Rows from block 5, named by matrix and row number. Rows with one number belong to one neuron. Each number is 200 + 30 x the weight over its row's rms, rounded and kept within 0 to 999. All counts start at 0. After the name is the row's rms in percent of the matrix's.
# fc1: MLP up (model.blocks.5.mlp.fc1.weight, 1152x192), inputs 0-95
# fc2: MLP down (model.blocks.5.mlp.fc2.weight, 192x1152, transposed), outputs 0-95
fc1.870,099,158,215,190,245,175,163,219,210,210,203,199,163,177,201,202,194,203,196,181,227,204,183,208,202,207,166,173,182,218,187,181,203,183,163,149,193,237,215,209,189,180,217,166,212,222,157,194,245,222,251,169,178,272,193,193,193,266,193,212,209,153,215,132,140,270,204,206,170,197,191,197,246,264,226,175,187,234,154,163,210,186,181,216,166,163,207,214,181,205,215,216,185,235,209,206,183
fc2.870,073,198,221,222,192,221,178,172,207,161,242,207,210,228,227,175,234,150,224,203,177,223,207,194,220,199,205,213,217,177,217,204,216,207,224,229,181,162,182,224,258,210,213,209,204,187,236,172,209,199,179,239,195,177,189,145,236,200,197,201,177,203,189,202,180,111,223,215,231,205,155,132,169,208,195,180,194,245,197,273,150,192,237,198,182,226,189,162,195,181,222,182,225,219,220,175,222
fc1.871,095,203,157,154,203,263,160,168,190,161,217,193,147,223,237,186,200,132,243,248,193,181,225,249,210,205,155,194,206,200,165,183,173,242,190,192,231,194,229,179,236,182,185,268,165,154,245,198,157,223,197,209,211,251,211,187,203,218,195,234,244,201,190,210,149,238,183,188,224,219,174,190,172,217,213,213,244,185,198,249,158,207,150,201,224,178,213,147,170,200,165,167,211,218,219,210,243
fc2.871,104,207,190,188,191,180,215,234,157,240,221,262,238,147,143,198,186,203,153,167,232,161,217,180,221,241,217,219,197,228,256,232,160,172,169,210,211,162,114,202,182,239,189,120,267,207,205,208,121,207,160,182,181,148,173,248,238,201,219,169,144,225,187,217,185,222,197,211,162,188,224,256,195,183,197,189,190,181,197,155,228,210,234,210,216,220,211,200,170,198,187,227,222,203,191,206,190
fc1.872,106,203,223,160,213,190,175,174,211,270,193,232,166,210,158,184,184,222,191,213,151,224,204,225,253,245,204,146,183,208,177,157,219,156,219,237,190,216,182,184,221,186,233,201,171,189,234,141,187,169,241,186,199,172,176,206,212,195,207,194,211,186,203,215,193,208,207,186,289,185,266,181,187,207,202,214,229,251,238,226,233,166,226,202,210,196,193,228,177,165,161,206,252,214,159,210,223
fc2.872,102,186,174,219,182,182,220,194,201,135,260,178,262,218,170,225,228,244,234,187,207,184,192,229,167,234,206,230,248,224,230,246,209,225,203,189,208,215,239,238,157,180,176,219,199,265,152,213,211,213,193,222,225,226,207,214,176,172,220,208,190,189,242,193,223,247,162,247,119,179,147,246,214,225,165,171,172,185,190,174,177,223,174,199,246,188,186,158,247,235,276,179,174,168,229,202,177
fc1.873,093,158,209,197,229,149,198,171,216,186,242,225,248,230,195,196,139,172,172,230,191,227,218,183,204,213,166,124,183,212,240,206,255,233,202,218,216,240,238,183,214,182,131,190,187,176,155,142,156,176,193,177,169,166,168,195,205,190,207,184,189,150,237,243,225,215,221,220,187,175,179,233,172,177,232,189,188,147,213,232,155,181,182,190,223,222,181,230,171,194,246,198,256,230,196,230,147
fc2.873,098,216,212,194,164,228,196,203,234,208,173,156,159,202,184,177,151,261,207,197,179,178,184,192,201,211,188,235,248,239,150,232,176,147,209,192,227,192,201,272,220,237,189,203,239,189,170,193,220,216,179,188,219,224,252,172,195,200,180,177,171,205,204,107,212,200,211,162,217,220,218,199,192,225,175,209,198,217,192,222,232,169,236,214,187,244,137,190,254,177,197,195,144,193,157,160,245
fc1.874,097,225,190,214,155,212,158,143,202,199,136,199,134,171,227,158,177,178,207,181,154,212,215,233,252,182,227,205,228,143,169,165,222,167,206,143,201,165,196,181,202,206,227,185,181,126,211,231,230,180,214,174,213,205,186,220,215,240,242,176,230,174,213,230,248,165,236,158,204,212,167,210,210,168,225,189,191,205,239,201,228,226,224,219,170,242,229,211,268,211,258,192,159,159,172,190,240
fc2.874,093,200,196,194,232,178,241,239,224,181,224,213,200,182,211,188,187,205,210,185,225,212,229,141,148,214,171,176,208,250,210,235,199,195,134,269,197,211,250,180,214,154,180,242,184,212,232,225,205,193,177,190,226,188,216,139,215,152,163,230,184,221,205,177,128,264,125,238,176,257,190,193,191,222,204,196,248,233,198,182,265,225,172,239,194,177,235,161,154,229,201,223,213,245,189,187,227
fc1.875,093,143,188,159,256,199,232,225,169,217,199,216,190,216,199,228,238,248,203,221,194,162,194,184,181,170,182,217,165,121,216,174,216,208,230,246,214,181,257,166,231,171,207,207,206,195,244,187,194,164,190,239,201,132,222,216,224,127,233,165,225,217,205,243,202,239,211,193,173,172,189,173,212,169,175,202,204,196,167,182,108,178,220,178,224,206,182,231,190,263,254,209,182,182,216,174,187
fc2.875,105,225,222,228,182,176,184,193,136,156,198,205,231,216,203,158,182,207,243,167,173,181,199,188,180,227,221,168,190,224,205,216,162,232,177,160,246,219,142,257,196,217,164,185,170,174,194,202,235,252,207,189,206,258,196,214,133,239,151,218,182,185,187,209,146,192,211,250,209,262,212,222,200,190,150,171,233,174,196,235,228,216,194,204,209,228,227,210,180,136,189,219,208,204,135,175,210
fc1.876,096,178,174,202,223,185,180,220,228,266,242,185,223,233,169,148,153,200,194,217,194,190,184,181,208,281,208,199,217,166,202,213,148,168,212,201,214,221,247,196,251,171,207,213,199,142,202,172,172,202,195,214,222,233,201,206,181,163,191,180,177,258,141,205,179,216,213,195,222,225,153,234,213,183,201,223,186,200,196,265,200,229,187,130,203,182,183,209,223,219,170,225,267,227,221,240,260
fc2.876,090,170,244,202,185,190,167,190,202,153,114,188,237,165,219,243,153,262,215,173,166,202,197,201,182,130,215,177,218,228,157,183,200,246,211,220,219,183,200,169,192,192,172,218,199,254,155,206,199,211,227,184,170,183,205,213,153,179,174,162,236,164,208,237,244,153,193,246,262,171,260,197,182,240,189,200,192,238,228,205,191,233,208,227,224,226,237,217,215,255,209,175,178,165,139,148,114
fc1.877,104,168,197,195,165,198,230,248,221,233,204,151,195,274,251,188,252,232,137,192,217,178,252,179,205,213,190,200,171,242,147,183,191,217,181,211,185,239,258,216,208,216,241,166,230,260,193,212,201,228,187,186,159,212,214,174,217,130,187,156,241,189,223,173,201,226,167,230,183,163,178,191,201,198,195,199,241,222,170,222,173,236,237,197,202,171,235,173,186,197,221,206,212,176,259,181,174
fc2.877,118,212,237,232,212,236,199,200,190,184,233,207,198,160,193,172,180,151,207,205,216,222,188,236,160,226,191,220,232,145,284,185,209,220,259,150,200,181,190,227,182,242,199,238,178,183,237,163,183,180,191,180,268,192,201,215,190,210,231,216,154,195,194,248,196,206,175,176,268,247,224,228,231,235,210,186,137,160,248,143,201,178,203,184,171,205,135,196,211,197,198,192,210,205,175,209,224
fc1.878,105,167,177,203,172,248,195,205,210,166,149,198,212,171,161,220,190,178,203,235,188,251,129,246,146,196,197,221,197,189,248,242,182,182,189,211,177,206,213,189,177,186,211,224,186,216,208,200,167,208,209,148,149,185,233,202,214,173,226,144,208,143,241,200,179,215,208,186,205,230,193,154,237,210,212,177,181,194,191,172,161,227,189,255,264,164,223,183,213,213,250,222,175,191,189,192,253
fc2.878,099,161,233,194,226,215,211,148,214,250,246,219,157,180,200,197,184,221,155,185,213,155,232,152,226,198,186,189,229,163,183,140,178,164,223,183,212,189,183,210,180,191,218,164,195,165,221,217,157,210,226,205,268,179,170,185,193,206,159,193,186,251,213,225,174,215,144,219,205,242,130,236,170,232,204,244,235,168,222,221,205,150,229,173,233,200,138,219,185,209,183,165,233,202,142,223,160
fc1.879,096,151,206,205,227,190,238,162,196,180,200,168,191,258,133,159,151,173,219,192,187,128,226,220,158,200,176,190,200,245,180,158,218,206,156,185,224,183,190,176,184,190,200,174,240,178,217,186,187,184,160,230,200,185,218,178,202,236,211,211,209,210,205,139,248,210,199,189,213,217,172,259,201,166,166,167,200,165,202,173,138,164,194,177,187,211,214,209,191,191,214,223,142,229,187,195,185
fc2.879,107,221,186,191,167,216,137,202,203,196,211,231,215,211,230,163,220,210,199,174,204,248,243,167,233,167,192,250,185,198,205,217,184,178,172,189,174,193,252,198,217,215,201,208,166,256,181,178,195,162,209,149,163,208,165,176,219,184,177,213,191,170,178,286,183,192,193,217,216,217,207,152,222,120,183,206,165,201,267,172,229,204,201,163,211,216,171,202,124,149,198,160,241,182,194,187,198
fc1.880,115,189,269,225,214,195,185,220,177,217,184,221,237,207,221,207,215,235,206,203,257,191,249,205,158,197,222,175,234,160,174,166,194,179,204,172,175,220,240,204,189,243,151,236,146,276,198,260,214,214,222,182,171,203,212,202,171,190,222,217,212,202,234,197,174,207,219,193,217,222,250,195,186,172,234,232,217,185,171,219,185,161,224,188,167,176,195,175,206,240,225,187,221,160,128,234,236
fc2.880,111,276,194,176,189,212,173,216,216,206,248,158,200,221,192,178,184,143,213,238,150,193,190,161,213,212,186,233,209,196,241,208,185,186,189,238,220,160,193,187,180,219,202,207,232,129,211,171,188,145,149,197,201,229,154,232,185,237,190,210,180,214,169,212,243,178,214,203,181,234,169,247,201,235,215,198,223,213,206,222,179,195,165,211,233,186,189,195,227,196,238,219,172,199,215,215,274
fc1.881,104,213,181,194,224,185,213,209,176,135,232,256,206,227,172,196,173,180,164,184,266,221,202,144,181,231,163,249,237,209,163,141,201,202,193,213,230,247,228,226,217,226,229,159,158,222,234,179,232,186,231,158,218,192,176,136,238,224,210,210,212,192,233,211,182,173,194,210,205,202,227,189,200,228,165,203,194,209,229,159,226,221,206,178,165,211,221,212,217,210,225,205,225,173,215,204,189
fc2.881,097,180,208,226,168,204,181,193,236,252,213,172,257,186,206,177,248,218,161,243,142,146,169,216,188,133,226,148,188,211,236,214,170,198,225,174,185,199,173,161,172,211,202,210,212,183,143,165,197,249,204,213,172,206,202,246,228,158,226,179,214,210,201,190,198,222,226,222,217,177,219,237,233,223,229,191,217,170,191,216,208,159,165,193,249,173,195,166,186,226,192,165,165,214,203,169,275
fc1.882,104,202,164,221,165,211,238,183,227,179,222,226,203,222,141,213,248,207,174,171,144,202,202,229,227,174,198,159,230,200,215,155,203,192,169,191,205,208,174,174,203,178,206,197,213,216,136,183,210,149,259,262,217,216,188,187,166,159,188,204,192,192,220,205,218,183,190,159,144,210,187,187,179,166,248,224,213,154,175,226,153,170,184,248,164,178,192,182,181,171,183,120,181,204,217,182,160
fc2.882,130,149,255,169,207,205,209,227,211,217,208,186,209,182,246,211,248,199,212,226,214,259,229,188,206,167,197,228,181,195,175,154,177,170,161,172,232,197,232,224,228,205,220,158,247,158,199,176,183,236,161,179,199,226,220,255,199,220,198,215,214,225,179,193,154,180,167,192,220,186,187,200,183,196,223,185,171,197,236,223,217,204,193,136,222,189,227,209,173,211,228,205,152,212,148,212,217
fc1.883,112,196,195,193,265,266,234,193,217,143,176,210,151,205,246,180,159,217,188,155,194,226,179,176,201,185,225,220,169,221,192,204,228,197,194,167,229,214,210,229,230,179,168,185,119,265,172,188,215,228,192,166,166,223,229,243,214,161,191,221,202,223,254,209,248,249,217,222,204,228,250,231,214,189,170,209,179,232,204,222,233,144,201,275,171,196,185,199,247,220,179,216,227,159,227,206,221
fc2.883,088,213,214,160,190,191,183,159,203,198,229,199,226,217,168,200,242,162,205,254,198,155,167,230,174,205,200,175,212,209,184,186,221,187,224,203,185,225,205,209,206,214,194,208,255,103,169,144,192,139,204,195,238,156,196,127,194,208,224,218,211,211,180,194,216,172,199,221,195,177,181,170,178,217,223,200,213,224,160,168,199,208,258,199,286,255,224,221,131,183,186,236,172,226,193,247,227
fc1.884,102,167,249,216,227,187,193,214,232,261,160,145,257,197,161,201,144,207,178,237,192,193,242,184,188,201,222,214,209,184,186,244,148,213,207,235,222,233,197,210,195,200,191,194,225,210,199,193,252,206,225,252,219,230,175,214,160,158,232,214,165,159,194,221,169,191,199,123,252,218,208,175,170,223,177,158,186,226,187,187,194,159,170,186,152,233,232,240,183,152,220,210,215,203,219,195,276
fc2.884,102,250,207,163,198,176,219,190,176,105,195,215,209,192,247,209,227,222,199,182,214,164,245,234,216,224,220,211,181,145,218,165,210,155,156,166,211,162,222,192,232,191,193,174,193,169,175,179,202,181,164,163,212,173,241,150,245,200,190,187,215,266,183,203,184,227,189,280,260,218,204,236,202,163,225,197,181,188,198,202,199,218,193,194,213,164,234,149,198,242,189,170,192,216,204,182,135
fc1.885,091,149,195,205,187,201,204,253,186,195,150,177,235,243,230,215,244,259,179,180,109,187,198,235,199,135,284,185,217,196,200,222,201,175,158,207,226,253,215,196,222,215,217,188,229,164,190,245,183,205,203,185,155,197,233,131,196,232,165,188,213,201,206,209,171,161,228,209,248,215,167,230,203,210,267,170,149,260,165,184,175,168,191,217,200,176,140,217,186,208,216,203,176,232,203,204,148
fc2.885,114,143,194,211,183,225,248,152,199,195,255,205,172,190,219,163,191,142,225,221,241,255,207,192,194,195,201,197,188,160,221,158,199,215,214,167,197,208,211,166,195,238,203,167,215,227,130,157,175,178,222,176,212,214,205,262,253,215,238,232,188,234,239,204,246,204,144,163,185,211,230,213,217,217,170,216,228,228,227,219,213,247,207,183,238,181,200,178,170,213,187,115,159,195,206,196,241
fc1.886,091,197,201,173,184,222,264,199,172,171,214,210,198,185,200,155,221,200,266,268,193,216,239,227,255,186,213,275,179,246,261,187,196,207,212,236,182,262,156,249,209,119,195,210,171,208,228,219,179,163,164,212,166,218,201,208,222,238,200,223,212,184,139,220,238,202,193,205,176,208,225,204,197,204,260,179,160,234,188,145,159,254,186,199,196,212,212,199,204,222,222,217,224,223,195,188,202
fc2.886,075,210,188,229,220,228,199,176,199,230,213,174,203,252,211,195,147,238,157,171,214,200,195,200,159,218,157,159,209,177,190,228,203,225,176,159,207,225,188,181,212,250,164,164,211,175,223,207,182,208,238,182,253,202,192,170,203,153,220,235,167,202,222,189,124,195,224,197,248,214,175,200,171,200,159,244,217,138,210,231,253,171,232,194,240,212,176,283,164,213,162,213,168,189,211,220,227
fc1.887,085,144,178,197,147,238,209,209,162,199,209,178,206,202,213,198,207,251,241,196,157,232,198,172,168,186,245,199,198,172,188,262,159,147,220,179,223,187,223,221,191,137,174,229,249,186,204,222,188,151,204,177,181,181,148,163,221,203,238,226,189,221,177,227,259,162,186,223,232,166,214,192,178,244,210,203,232,199,144,212,231,177,143,179,161,201,187,173,187,193,238,235,204,195,230,249,202
fc2.887,090,236,187,140,214,197,195,150,114,221,188,191,157,215,179,200,202,192,226,198,218,188,204,209,253,189,202,227,192,161,211,200,224,220,220,195,242,187,211,190,188,302,211,186,169,202,223,185,227,196,226,205,202,220,189,243,213,184,192,212,199,158,174,173,173,201,233,146,171,182,188,167,244,209,176,198,243,164,194,181,152,217,179,220,189,190,195,222,190,243,195,141,192,232,166,188,215
fc1.888,110,244,142,163,155,172,140,180,164,196,194,239,189,230,173,166,173,184,191,211,187,262,169,218,176,190,162,200,249,207,194,228,233,188,182,172,186,256,234,202,180,221,184,194,228,119,184,195,204,189,213,182,215,167,216,181,186,163,170,195,172,207,172,304,250,174,172,216,209,119,233,184,215,210,186,245,194,182,169,207,228,207,213,187,216,232,146,208,215,172,205,199,207,211,164,173,255
fc2.888,111,213,235,161,194,206,210,207,238,215,159,191,214,176,208,207,143,196,229,197,232,164,216,142,210,196,248,159,189,213,196,228,211,219,204,229,214,188,168,193,215,209,194,206,204,249,217,187,172,240,209,233,196,185,221,243,274,218,196,213,201,174,237,130,190,204,152,163,181,278,160,177,170,178,214,171,240,188,203,223,191,185,179,202,132,182,231,179,213,207,142,197,159,206,194,223,157
fc1.889,090,193,236,175,242,150,216,208,188,168,238,164,169,164,259,156,240,183,221,178,183,205,209,271,202,223,178,213,156,219,203,154,204,248,182,174,171,140,209,188,188,163,218,235,165,195,173,198,217,196,162,206,197,173,191,146,206,239,192,207,204,190,246,135,220,181,177,146,225,195,183,214,224,229,174,167,160,240,269,181,160,197,211,209,222,222,209,228,169,272,186,166,233,150,217,230,200
fc2.889,117,172,146,235,214,249,186,179,124,184,144,238,226,205,204,239,201,149,195,168,186,213,215,177,130,216,277,216,206,201,192,201,169,209,256,259,230,221,177,236,209,149,175,190,170,154,221,175,213,214,247,209,194,236,180,205,243,247,207,192,183,178,145,248,157,260,223,213,189,183,217,152,172,195,192,171,237,165,215,230,197,180,240,212,252,238,181,176,166,214,217,240,151,240,176,168,190
fc1.890,094,172,218,188,170,201,204,275,147,187,260,263,234,235,249,202,166,206,218,219,165,218,240,147,182,208,191,177,205,205,178,187,196,195,209,191,155,131,226,227,182,231,149,218,208,190,187,182,197,253,204,159,185,218,233,183,181,183,213,193,177,244,206,246,239,217,183,154,201,199,168,163,224,210,234,202,189,253,194,249,165,138,186,198,164,206,196,214,181,204,216,181,196,182,178,257,207
fc2.890,100,177,212,169,249,244,188,127,180,197,187,169,228,181,188,185,153,212,212,224,235,171,205,244,212,203,189,206,258,156,224,203,193,225,250,205,227,222,174,175,200,180,159,210,211,192,200,166,199,185,201,241,234,148,169,238,204,226,196,226,215,203,214,178,199,213,210,231,242,189,208,224,208,197,159,146,223,242,216,225,221,208,234,181,206,206,201,160,179,240,174,167,226,198,172,142,215
fc1.891,091,244,209,221,211,164,155,206,248,228,196,226,276,185,166,232,230,216,199,224,199,243,194,252,213,173,178,202,170,172,247,131,176,210,159,178,220,207,157,148,193,180,201,190,236,246,178,192,213,174,248,206,199,190,165,202,151,193,230,180,230,181,240,191,135,209,226,197,196,200,156,182,231,220,247,222,225,219,205,201,180,198,212,203,229,215,181,200,177,188,178,209,178,227,211,203,194
fc2.891,095,176,186,227,238,183,200,159,153,190,177,226,148,221,191,222,207,175,298,195,167,205,234,198,186,186,214,182,263,198,174,213,204,192,204,224,218,163,274,224,179,170,185,188,214,147,207,225,154,211,186,236,161,184,252,223,210,214,180,193,183,237,186,246,257,221,193,193,201,186,222,213,191,216,218,154,194,173,188,171,205,203,205,182,181,183,215,173,246,216,218,234,215,129,148,233,174
fc1.892,095,167,175,193,232,200,198,215,177,195,195,200,142,177,166,201,185,223,184,225,181,173,236,232,203,162,133,229,218,208,170,180,277,185,192,215,190,200,206,185,288,157,206,184,219,185,214,201,216,232,188,181,222,191,210,217,162,217,200,189,196,232,217,188,153,169,204,142,138,182,219,219,224,235,188,258,214,265,219,143,217,166,217,138,186,213,197,222,187,208,201,264,214,161,159,188,217
fc2.892,114,230,212,212,200,225,178,144,188,193,197,219,259,240,261,213,230,181,281,198,180,212,200,195,237,218,252,156,175,194,214,236,135,225,168,206,198,187,175,228,192,231,192,219,205,199,154,200,198,211,195,224,200,185,214,212,193,226,218,224,167,164,163,206,220,236,195,255,249,224,171,159,171,167,175,173,210,177,231,240,138,218,213,243,170,149,196,235,225,225,195,154,195,232,267,219,159
fc1.893,099,224,159,136,197,191,210,192,226,136,217,235,221,203,235,203,223,191,194,177,240,177,223,191,199,243,246,174,215,234,209,204,180,194,213,216,187,140,164,176,141,174,147,157,223,219,202,217,186,224,167,191,197,190,215,249,185,192,243,223,220,159,221,227,235,194,214,194,187,159,202,197,170,166,167,214,268,217,217,237,230,215,200,238,214,251,179,227,255,180,167,198,180,137,203,183,237
fc2.893,079,165,249,230,207,187,195,217,190,251,202,196,174,175,162,240,192,208,167,237,151,195,178,216,200,181,221,210,161,144,159,202,215,213,164,171,166,220,226,187,193,210,293,256,182,193,162,220,208,171,201,197,189,198,178,183,199,199,194,269,168,192,178,166,175,195,151,229,183,210,190,187,228,237,205,164,226,298,194,174,155,185,199,212,204,175,220,170,194,185,238,193,220,228,246,180,122
fc1.894,105,166,220,174,193,173,176,172,245,169,196,184,206,207,253,217,198,193,248,161,164,186,162,237,218,192,221,224,195,156,220,153,202,204,144,194,177,214,249,138,180,209,179,200,187,212,161,188,208,170,164,185,172,188,189,196,193,210,209,228,244,190,131,171,197,182,248,257,192,170,230,199,203,224,201,176,147,156,165,192,247,203,185,156,203,192,201,159,192,198,171,180,151,228,194,188,154
fc2.894,125,227,171,232,189,222,163,233,228,190,216,224,127,186,198,200,243,223,197,229,195,167,205,188,143,181,232,175,212,244,183,203,237,164,189,193,180,201,202,204,208,190,188,184,200,198,251,201,173,223,209,213,188,203,197,214,217,209,195,207,198,209,289,224,218,205,208,175,219,242,197,210,170,210,185,209,279,189,197,171,196,150,271,200,153,165,161,174,210,190,251,276,200,206,215,221,254
fc1.895,094,169,191,208,263,208,222,227,198,180,203,195,192,176,182,209,192,224,187,233,116,170,142,202,186,193,186,167,185,183,186,228,194,224,186,193,185,188,180,176,229,196,212,175,197,262,260,164,143,137,193,204,191,196,223,214,231,156,188,187,189,204,152,187,229,210,139,241,189,208,200,242,158,222,216,212,231,209,150,265,221,204,155,202,209,211,157,138,231,154,213,212,244,183,229,198,202
fc2.895,096,205,146,197,171,248,219,214,62,159,201,201,191,176,165,208,174,146,196,239,238,269,173,233,211,234,167,205,205,209,282,194,213,230,184,178,172,146,224,237,182,190,191,230,156,208,169,202,232,209,207,206,223,199,170,222,167,207,157,215,199,200,187,223,177,217,257,190,212,194,180,219,180,174,173,184,208,218,218,130,243,211,136,261,253,216,190,259,199,240,204,196,176,246,177,202,208
fc1.896,107,174,208,207,203,209,261,199,202,234,240,165,182,197,157,123,190,117,223,173,234,193,213,209,234,231,220,203,199,234,211,217,183,227,212,220,210,152,211,200,210,206,155,197,212,165,238,165,240,231,215,161,160,208,231,126,187,191,166,148,185,236,214,194,139,209,202,186,193,176,163,186,214,237,246,197,203,206,163,190,226,173,217,196,225,163,205,193,204,191,173,203,139,229,215,233,227
fc2.896,085,237,187,176,204,182,184,182,184,191,179,207,256,178,223,242,209,177,196,184,163,210,173,167,178,229,208,206,181,187,226,164,157,193,193,203,198,248,190,181,227,161,213,200,217,236,186,168,124,135,167,241,228,228,184,296,207,185,216,244,241,172,219,205,214,205,226,187,185,202,224,186,206,183,192,199,181,195,187,205,180,197,252,202,176,251,209,187,205,164,226,224,265,172,223,216,201
fc1.897,097,187,179,254,207,227,194,237,256,208,195,221,229,223,258,223,174,192,209,147,164,223,237,205,176,213,217,209,182,244,170,259,261,217,211,191,200,189,240,161,217,233,192,227,199,225,203,191,238,181,253,213,217,202,168,171,211,231,222,216,203,222,158,235,194,188,229,165,194,206,181,217,196,167,266,151,226,201,201,203,165,169,161,256,147,195,247,252,147,180,224,183,171,155,176,196,284
fc2.897,122,206,145,192,195,167,187,194,226,213,192,152,194,171,163,214,177,225,193,201,220,177,200,192,203,192,188,236,232,195,222,211,169,175,194,210,240,210,193,216,202,153,156,194,222,176,174,201,199,254,179,179,191,197,265,188,226,185,189,228,183,215,279,154,188,193,145,184,217,218,201,225,188,267,214,180,209,210,224,211,256,287,244,167,265,241,195,184,213,213,243,216,198,201,201,187,159
fc1.898,097,185,186,220,213,183,167,217,221,236,196,231,145,240,230,197,215,196,164,247,203,218,160,257,186,207,156,250,231,178,218,204,269,223,219,206,180,151,222,209,216,225,254,262,201,186,197,192,186,207,232,215,144,179,184,214,211,192,226,201,169,229,241,221,216,208,230,238,152,182,194,136,169,156,152,208,221,158,160,190,227,263,218,245,228,173,232,204,229,228,211,184,221,122,201,185,233
fc2.898,086,196,217,243,204,230,204,207,198,205,229,207,155,230,171,247,206,240,234,167,175,188,139,164,220,169,242,176,219,217,182,237,125,183,158,220,178,213,174,232,174,181,170,188,183,182,191,217,167,153,163,207,252,202,239,188,209,202,224,191,198,206,172,200,161,179,216,184,237,194,187,274,190,257,235,193,216,235,221,194,171,136,186,152,200,198,162,235,192,186,232,247,134,282,247,213,196
fc1.899,108,197,232,222,210,162,182,211,174,210,165,175,219,207,238,202,204,188,150,171,196,223,151,199,189,187,185,199,197,227,199,192,244,189,180,197,235,230,227,159,125,180,197,169,166,229,169,164,196,185,234,207,196,213,145,170,147,150,221,243,191,254,244,196,195,210,162,156,151,226,207,186,192,216,232,216,162,210,192,157,192,190,212,182,200,170,175,205,221,169,192,194,197,203,175,170,210
fc2.899,087,236,209,206,237,250,248,200,208,187,179,213,228,182,204,236,183,154,189,156,205,176,172,224,186,200,264,209,192,189,248,193,205,259,149,263,173,202,174,251,227,208,254,234,217,169,246,224,199,189,168,211,211,171,186,199,244,227,237,195,151,154,176,195,209,215,208,231,225,250,134,183,218,202,194,148,194,276,159,191,205,222,223,240,208,248,237,192,159,214,200,166,197,191,255,163,181
fc1.900,098,166,148,173,265,195,229,185,184,245,223,189,222,178,181,228,246,223,171,192,227,193,178,176,258,224,235,183,218,265,194,199,166,178,202,255,180,225,239,192,170,181,198,184,203,187,180,196,219,265,173,201,174,243,191,224,236,209,201,201,161,179,198,244,212,164,191,234,205,177,194,167,219,176,202,209,207,207,247,141,176,201,256,200,241,208,182,226,196,230,144,185,189,214,194,243,197
fc2.900,101,198,191,243,189,208,234,223,179,184,197,232,218,222,228,148,197,233,221,220,153,155,166,186,145,171,202,192,173,232,205,170,267,247,138,208,189,174,160,237,204,207,213,266,167,190,191,152,246,160,194,181,213,199,181,222,164,209,154,223,236,263,193,141,203,223,239,214,204,191,191,168,162,205,230,242,180,200,188,260,208,210,214,193,183,182,213,203,203,160,200,224,191,155,237,172,204
fc1.901,091,237,216,199,190,213,263,201,260,240,143,181,201,118,192,193,218,225,177,205,216,256,192,229,186,172,182,174,172,205,185,214,199,227,205,142,199,204,182,208,183,205,212,205,173,220,176,259,181,129,195,249,196,159,170,186,236,203,203,207,239,179,205,190,202,171,198,212,186,178,208,195,212,195,241,180,170,209,198,195,200,179,227,208,163,184,175,169,186,151,175,184,251,183,203,161,219
fc2.901,097,227,217,196,194,167,191,173,189,175,198,204,172,217,186,154,220,185,237,225,215,216,205,197,190,225,191,242,213,186,216,197,241,132,220,250,216,199,226,199,187,194,210,190,221,175,227,227,206,215,228,183,215,209,191,214,169,252,255,211,183,229,186,215,208,212,161,194,227,244,182,204,149,207,198,165,245,211,163,194,180,229,198,152,227,236,231,240,203,175,206,226,217,284,235,264,181
fc1.902,098,201,179,181,235,175,187,242,203,182,216,236,227,230,177,152,196,162,212,230,226,205,243,181,186,233,207,206,170,190,231,162,211,248,220,230,183,164,246,213,217,204,190,232,235,154,171,161,231,206,216,139,196,174,184,179,191,165,174,250,198,207,135,213,246,165,196,193,226,220,199,156,188,174,236,207,158,207,184,199,180,214,192,183,243,219,241,212,241,215,133,187,257,162,183,227,200
fc2.902,073,233,180,215,172,156,191,205,232,254,210,191,186,216,221,241,216,216,195,196,166,159,188,193,169,184,236,212,246,230,128,186,190,131,218,137,254,219,173,191,214,177,201,186,196,179,199,198,162,207,201,259,225,235,226,230,221,249,239,157,159,174,251,147,164,257,167,215,186,201,229,221,184,175,180,184,229,208,236,212,219,204,214,159,205,167,163,187,214,211,210,210,151,216,189,168,219
fc1.903,094,193,190,174,221,197,229,169,165,216,182,170,204,209,242,170,229,226,180,224,251,234,183,164,183,260,168,196,184,186,218,229,188,162,201,231,229,179,235,214,192,207,200,199,200,186,188,163,230,174,213,198,160,252,224,208,196,238,167,217,192,182,199,173,203,164,223,202,211,197,241,213,205,208,255,224,250,163,238,208,188,191,218,252,184,177,176,213,235,239,145,197,180,205,203,255,221
fc2.903,091,207,209,241,192,230,243,206,172,126,270,220,163,188,190,166,186,179,232,229,155,219,231,234,205,154,239,212,168,232,144,189,191,191,226,201,217,212,139,175,198,146,201,162,179,219,207,206,222,159,207,189,232,201,197,229,161,230,183,162,235,257,170,231,168,191,181,212,226,203,208,140,202,209,210,228,178,253,205,208,203,192,190,190,207,179,198,197,196,197,228,174,219,180,214,191,216
fc1.904,099,204,161,227,247,240,182,169,230,207,201,188,223,201,161,199,192,231,186,174,189,192,191,177,209,195,233,220,199,178,246,205,230,187,212,200,248,238,186,126,179,208,189,198,182,185,234,209,189,169,190,186,196,175,215,195,212,276,164,194,246,178,171,207,189,208,257,193,202,211,227,201,185,174,202,127,256,153,209,175,168,208,220,192,161,223,195,184,206,176,198,188,218,196,215,163,158
fc2.904,105,199,243,259,117,199,260,228,196,173,216,213,177,201,229,215,167,213,194,209,222,211,205,230,230,207,183,174,188,235,189,184,202,157,168,203,137,162,227,245,194,158,192,213,230,242,161,230,211,213,207,185,172,238,221,202,159,179,193,198,190,251,216,189,265,199,159,199,208,234,197,221,222,153,192,238,194,183,216,169,244,228,215,227,199,165,215,192,156,221,245,201,177,223,166,200,234
fc1.905,100,225,245,225,148,175,191,216,225,197,187,196,176,176,150,175,213,175,195,220,236,211,193,224,172,175,186,216,162,182,200,197,235,146,216,216,204,195,164,194,213,197,154,235,164,161,236,184,224,217,203,264,201,206,174,193,191,202,205,239,234,281,246,220,204,190,213,211,227,225,136,226,202,172,246,191,218,249,227,267,176,175,194,233,190,159,265,193,202,215,198,212,207,200,186,152,189
fc2.905,103,166,156,177,243,209,191,188,203,197,198,199,229,184,199,184,202,232,230,228,235,195,179,192,206,197,163,192,237,207,219,173,192,310,229,175,229,187,227,226,200,190,244,202,229,222,155,222,150,184,197,143,219,176,243,173,231,205,175,154,161,200,192,213,185,234,138,184,228,163,222,213,226,173,211,224,192,172,201,163,221,187,238,222,181,219,172,183,172,211,141,184,175,188,220,226,207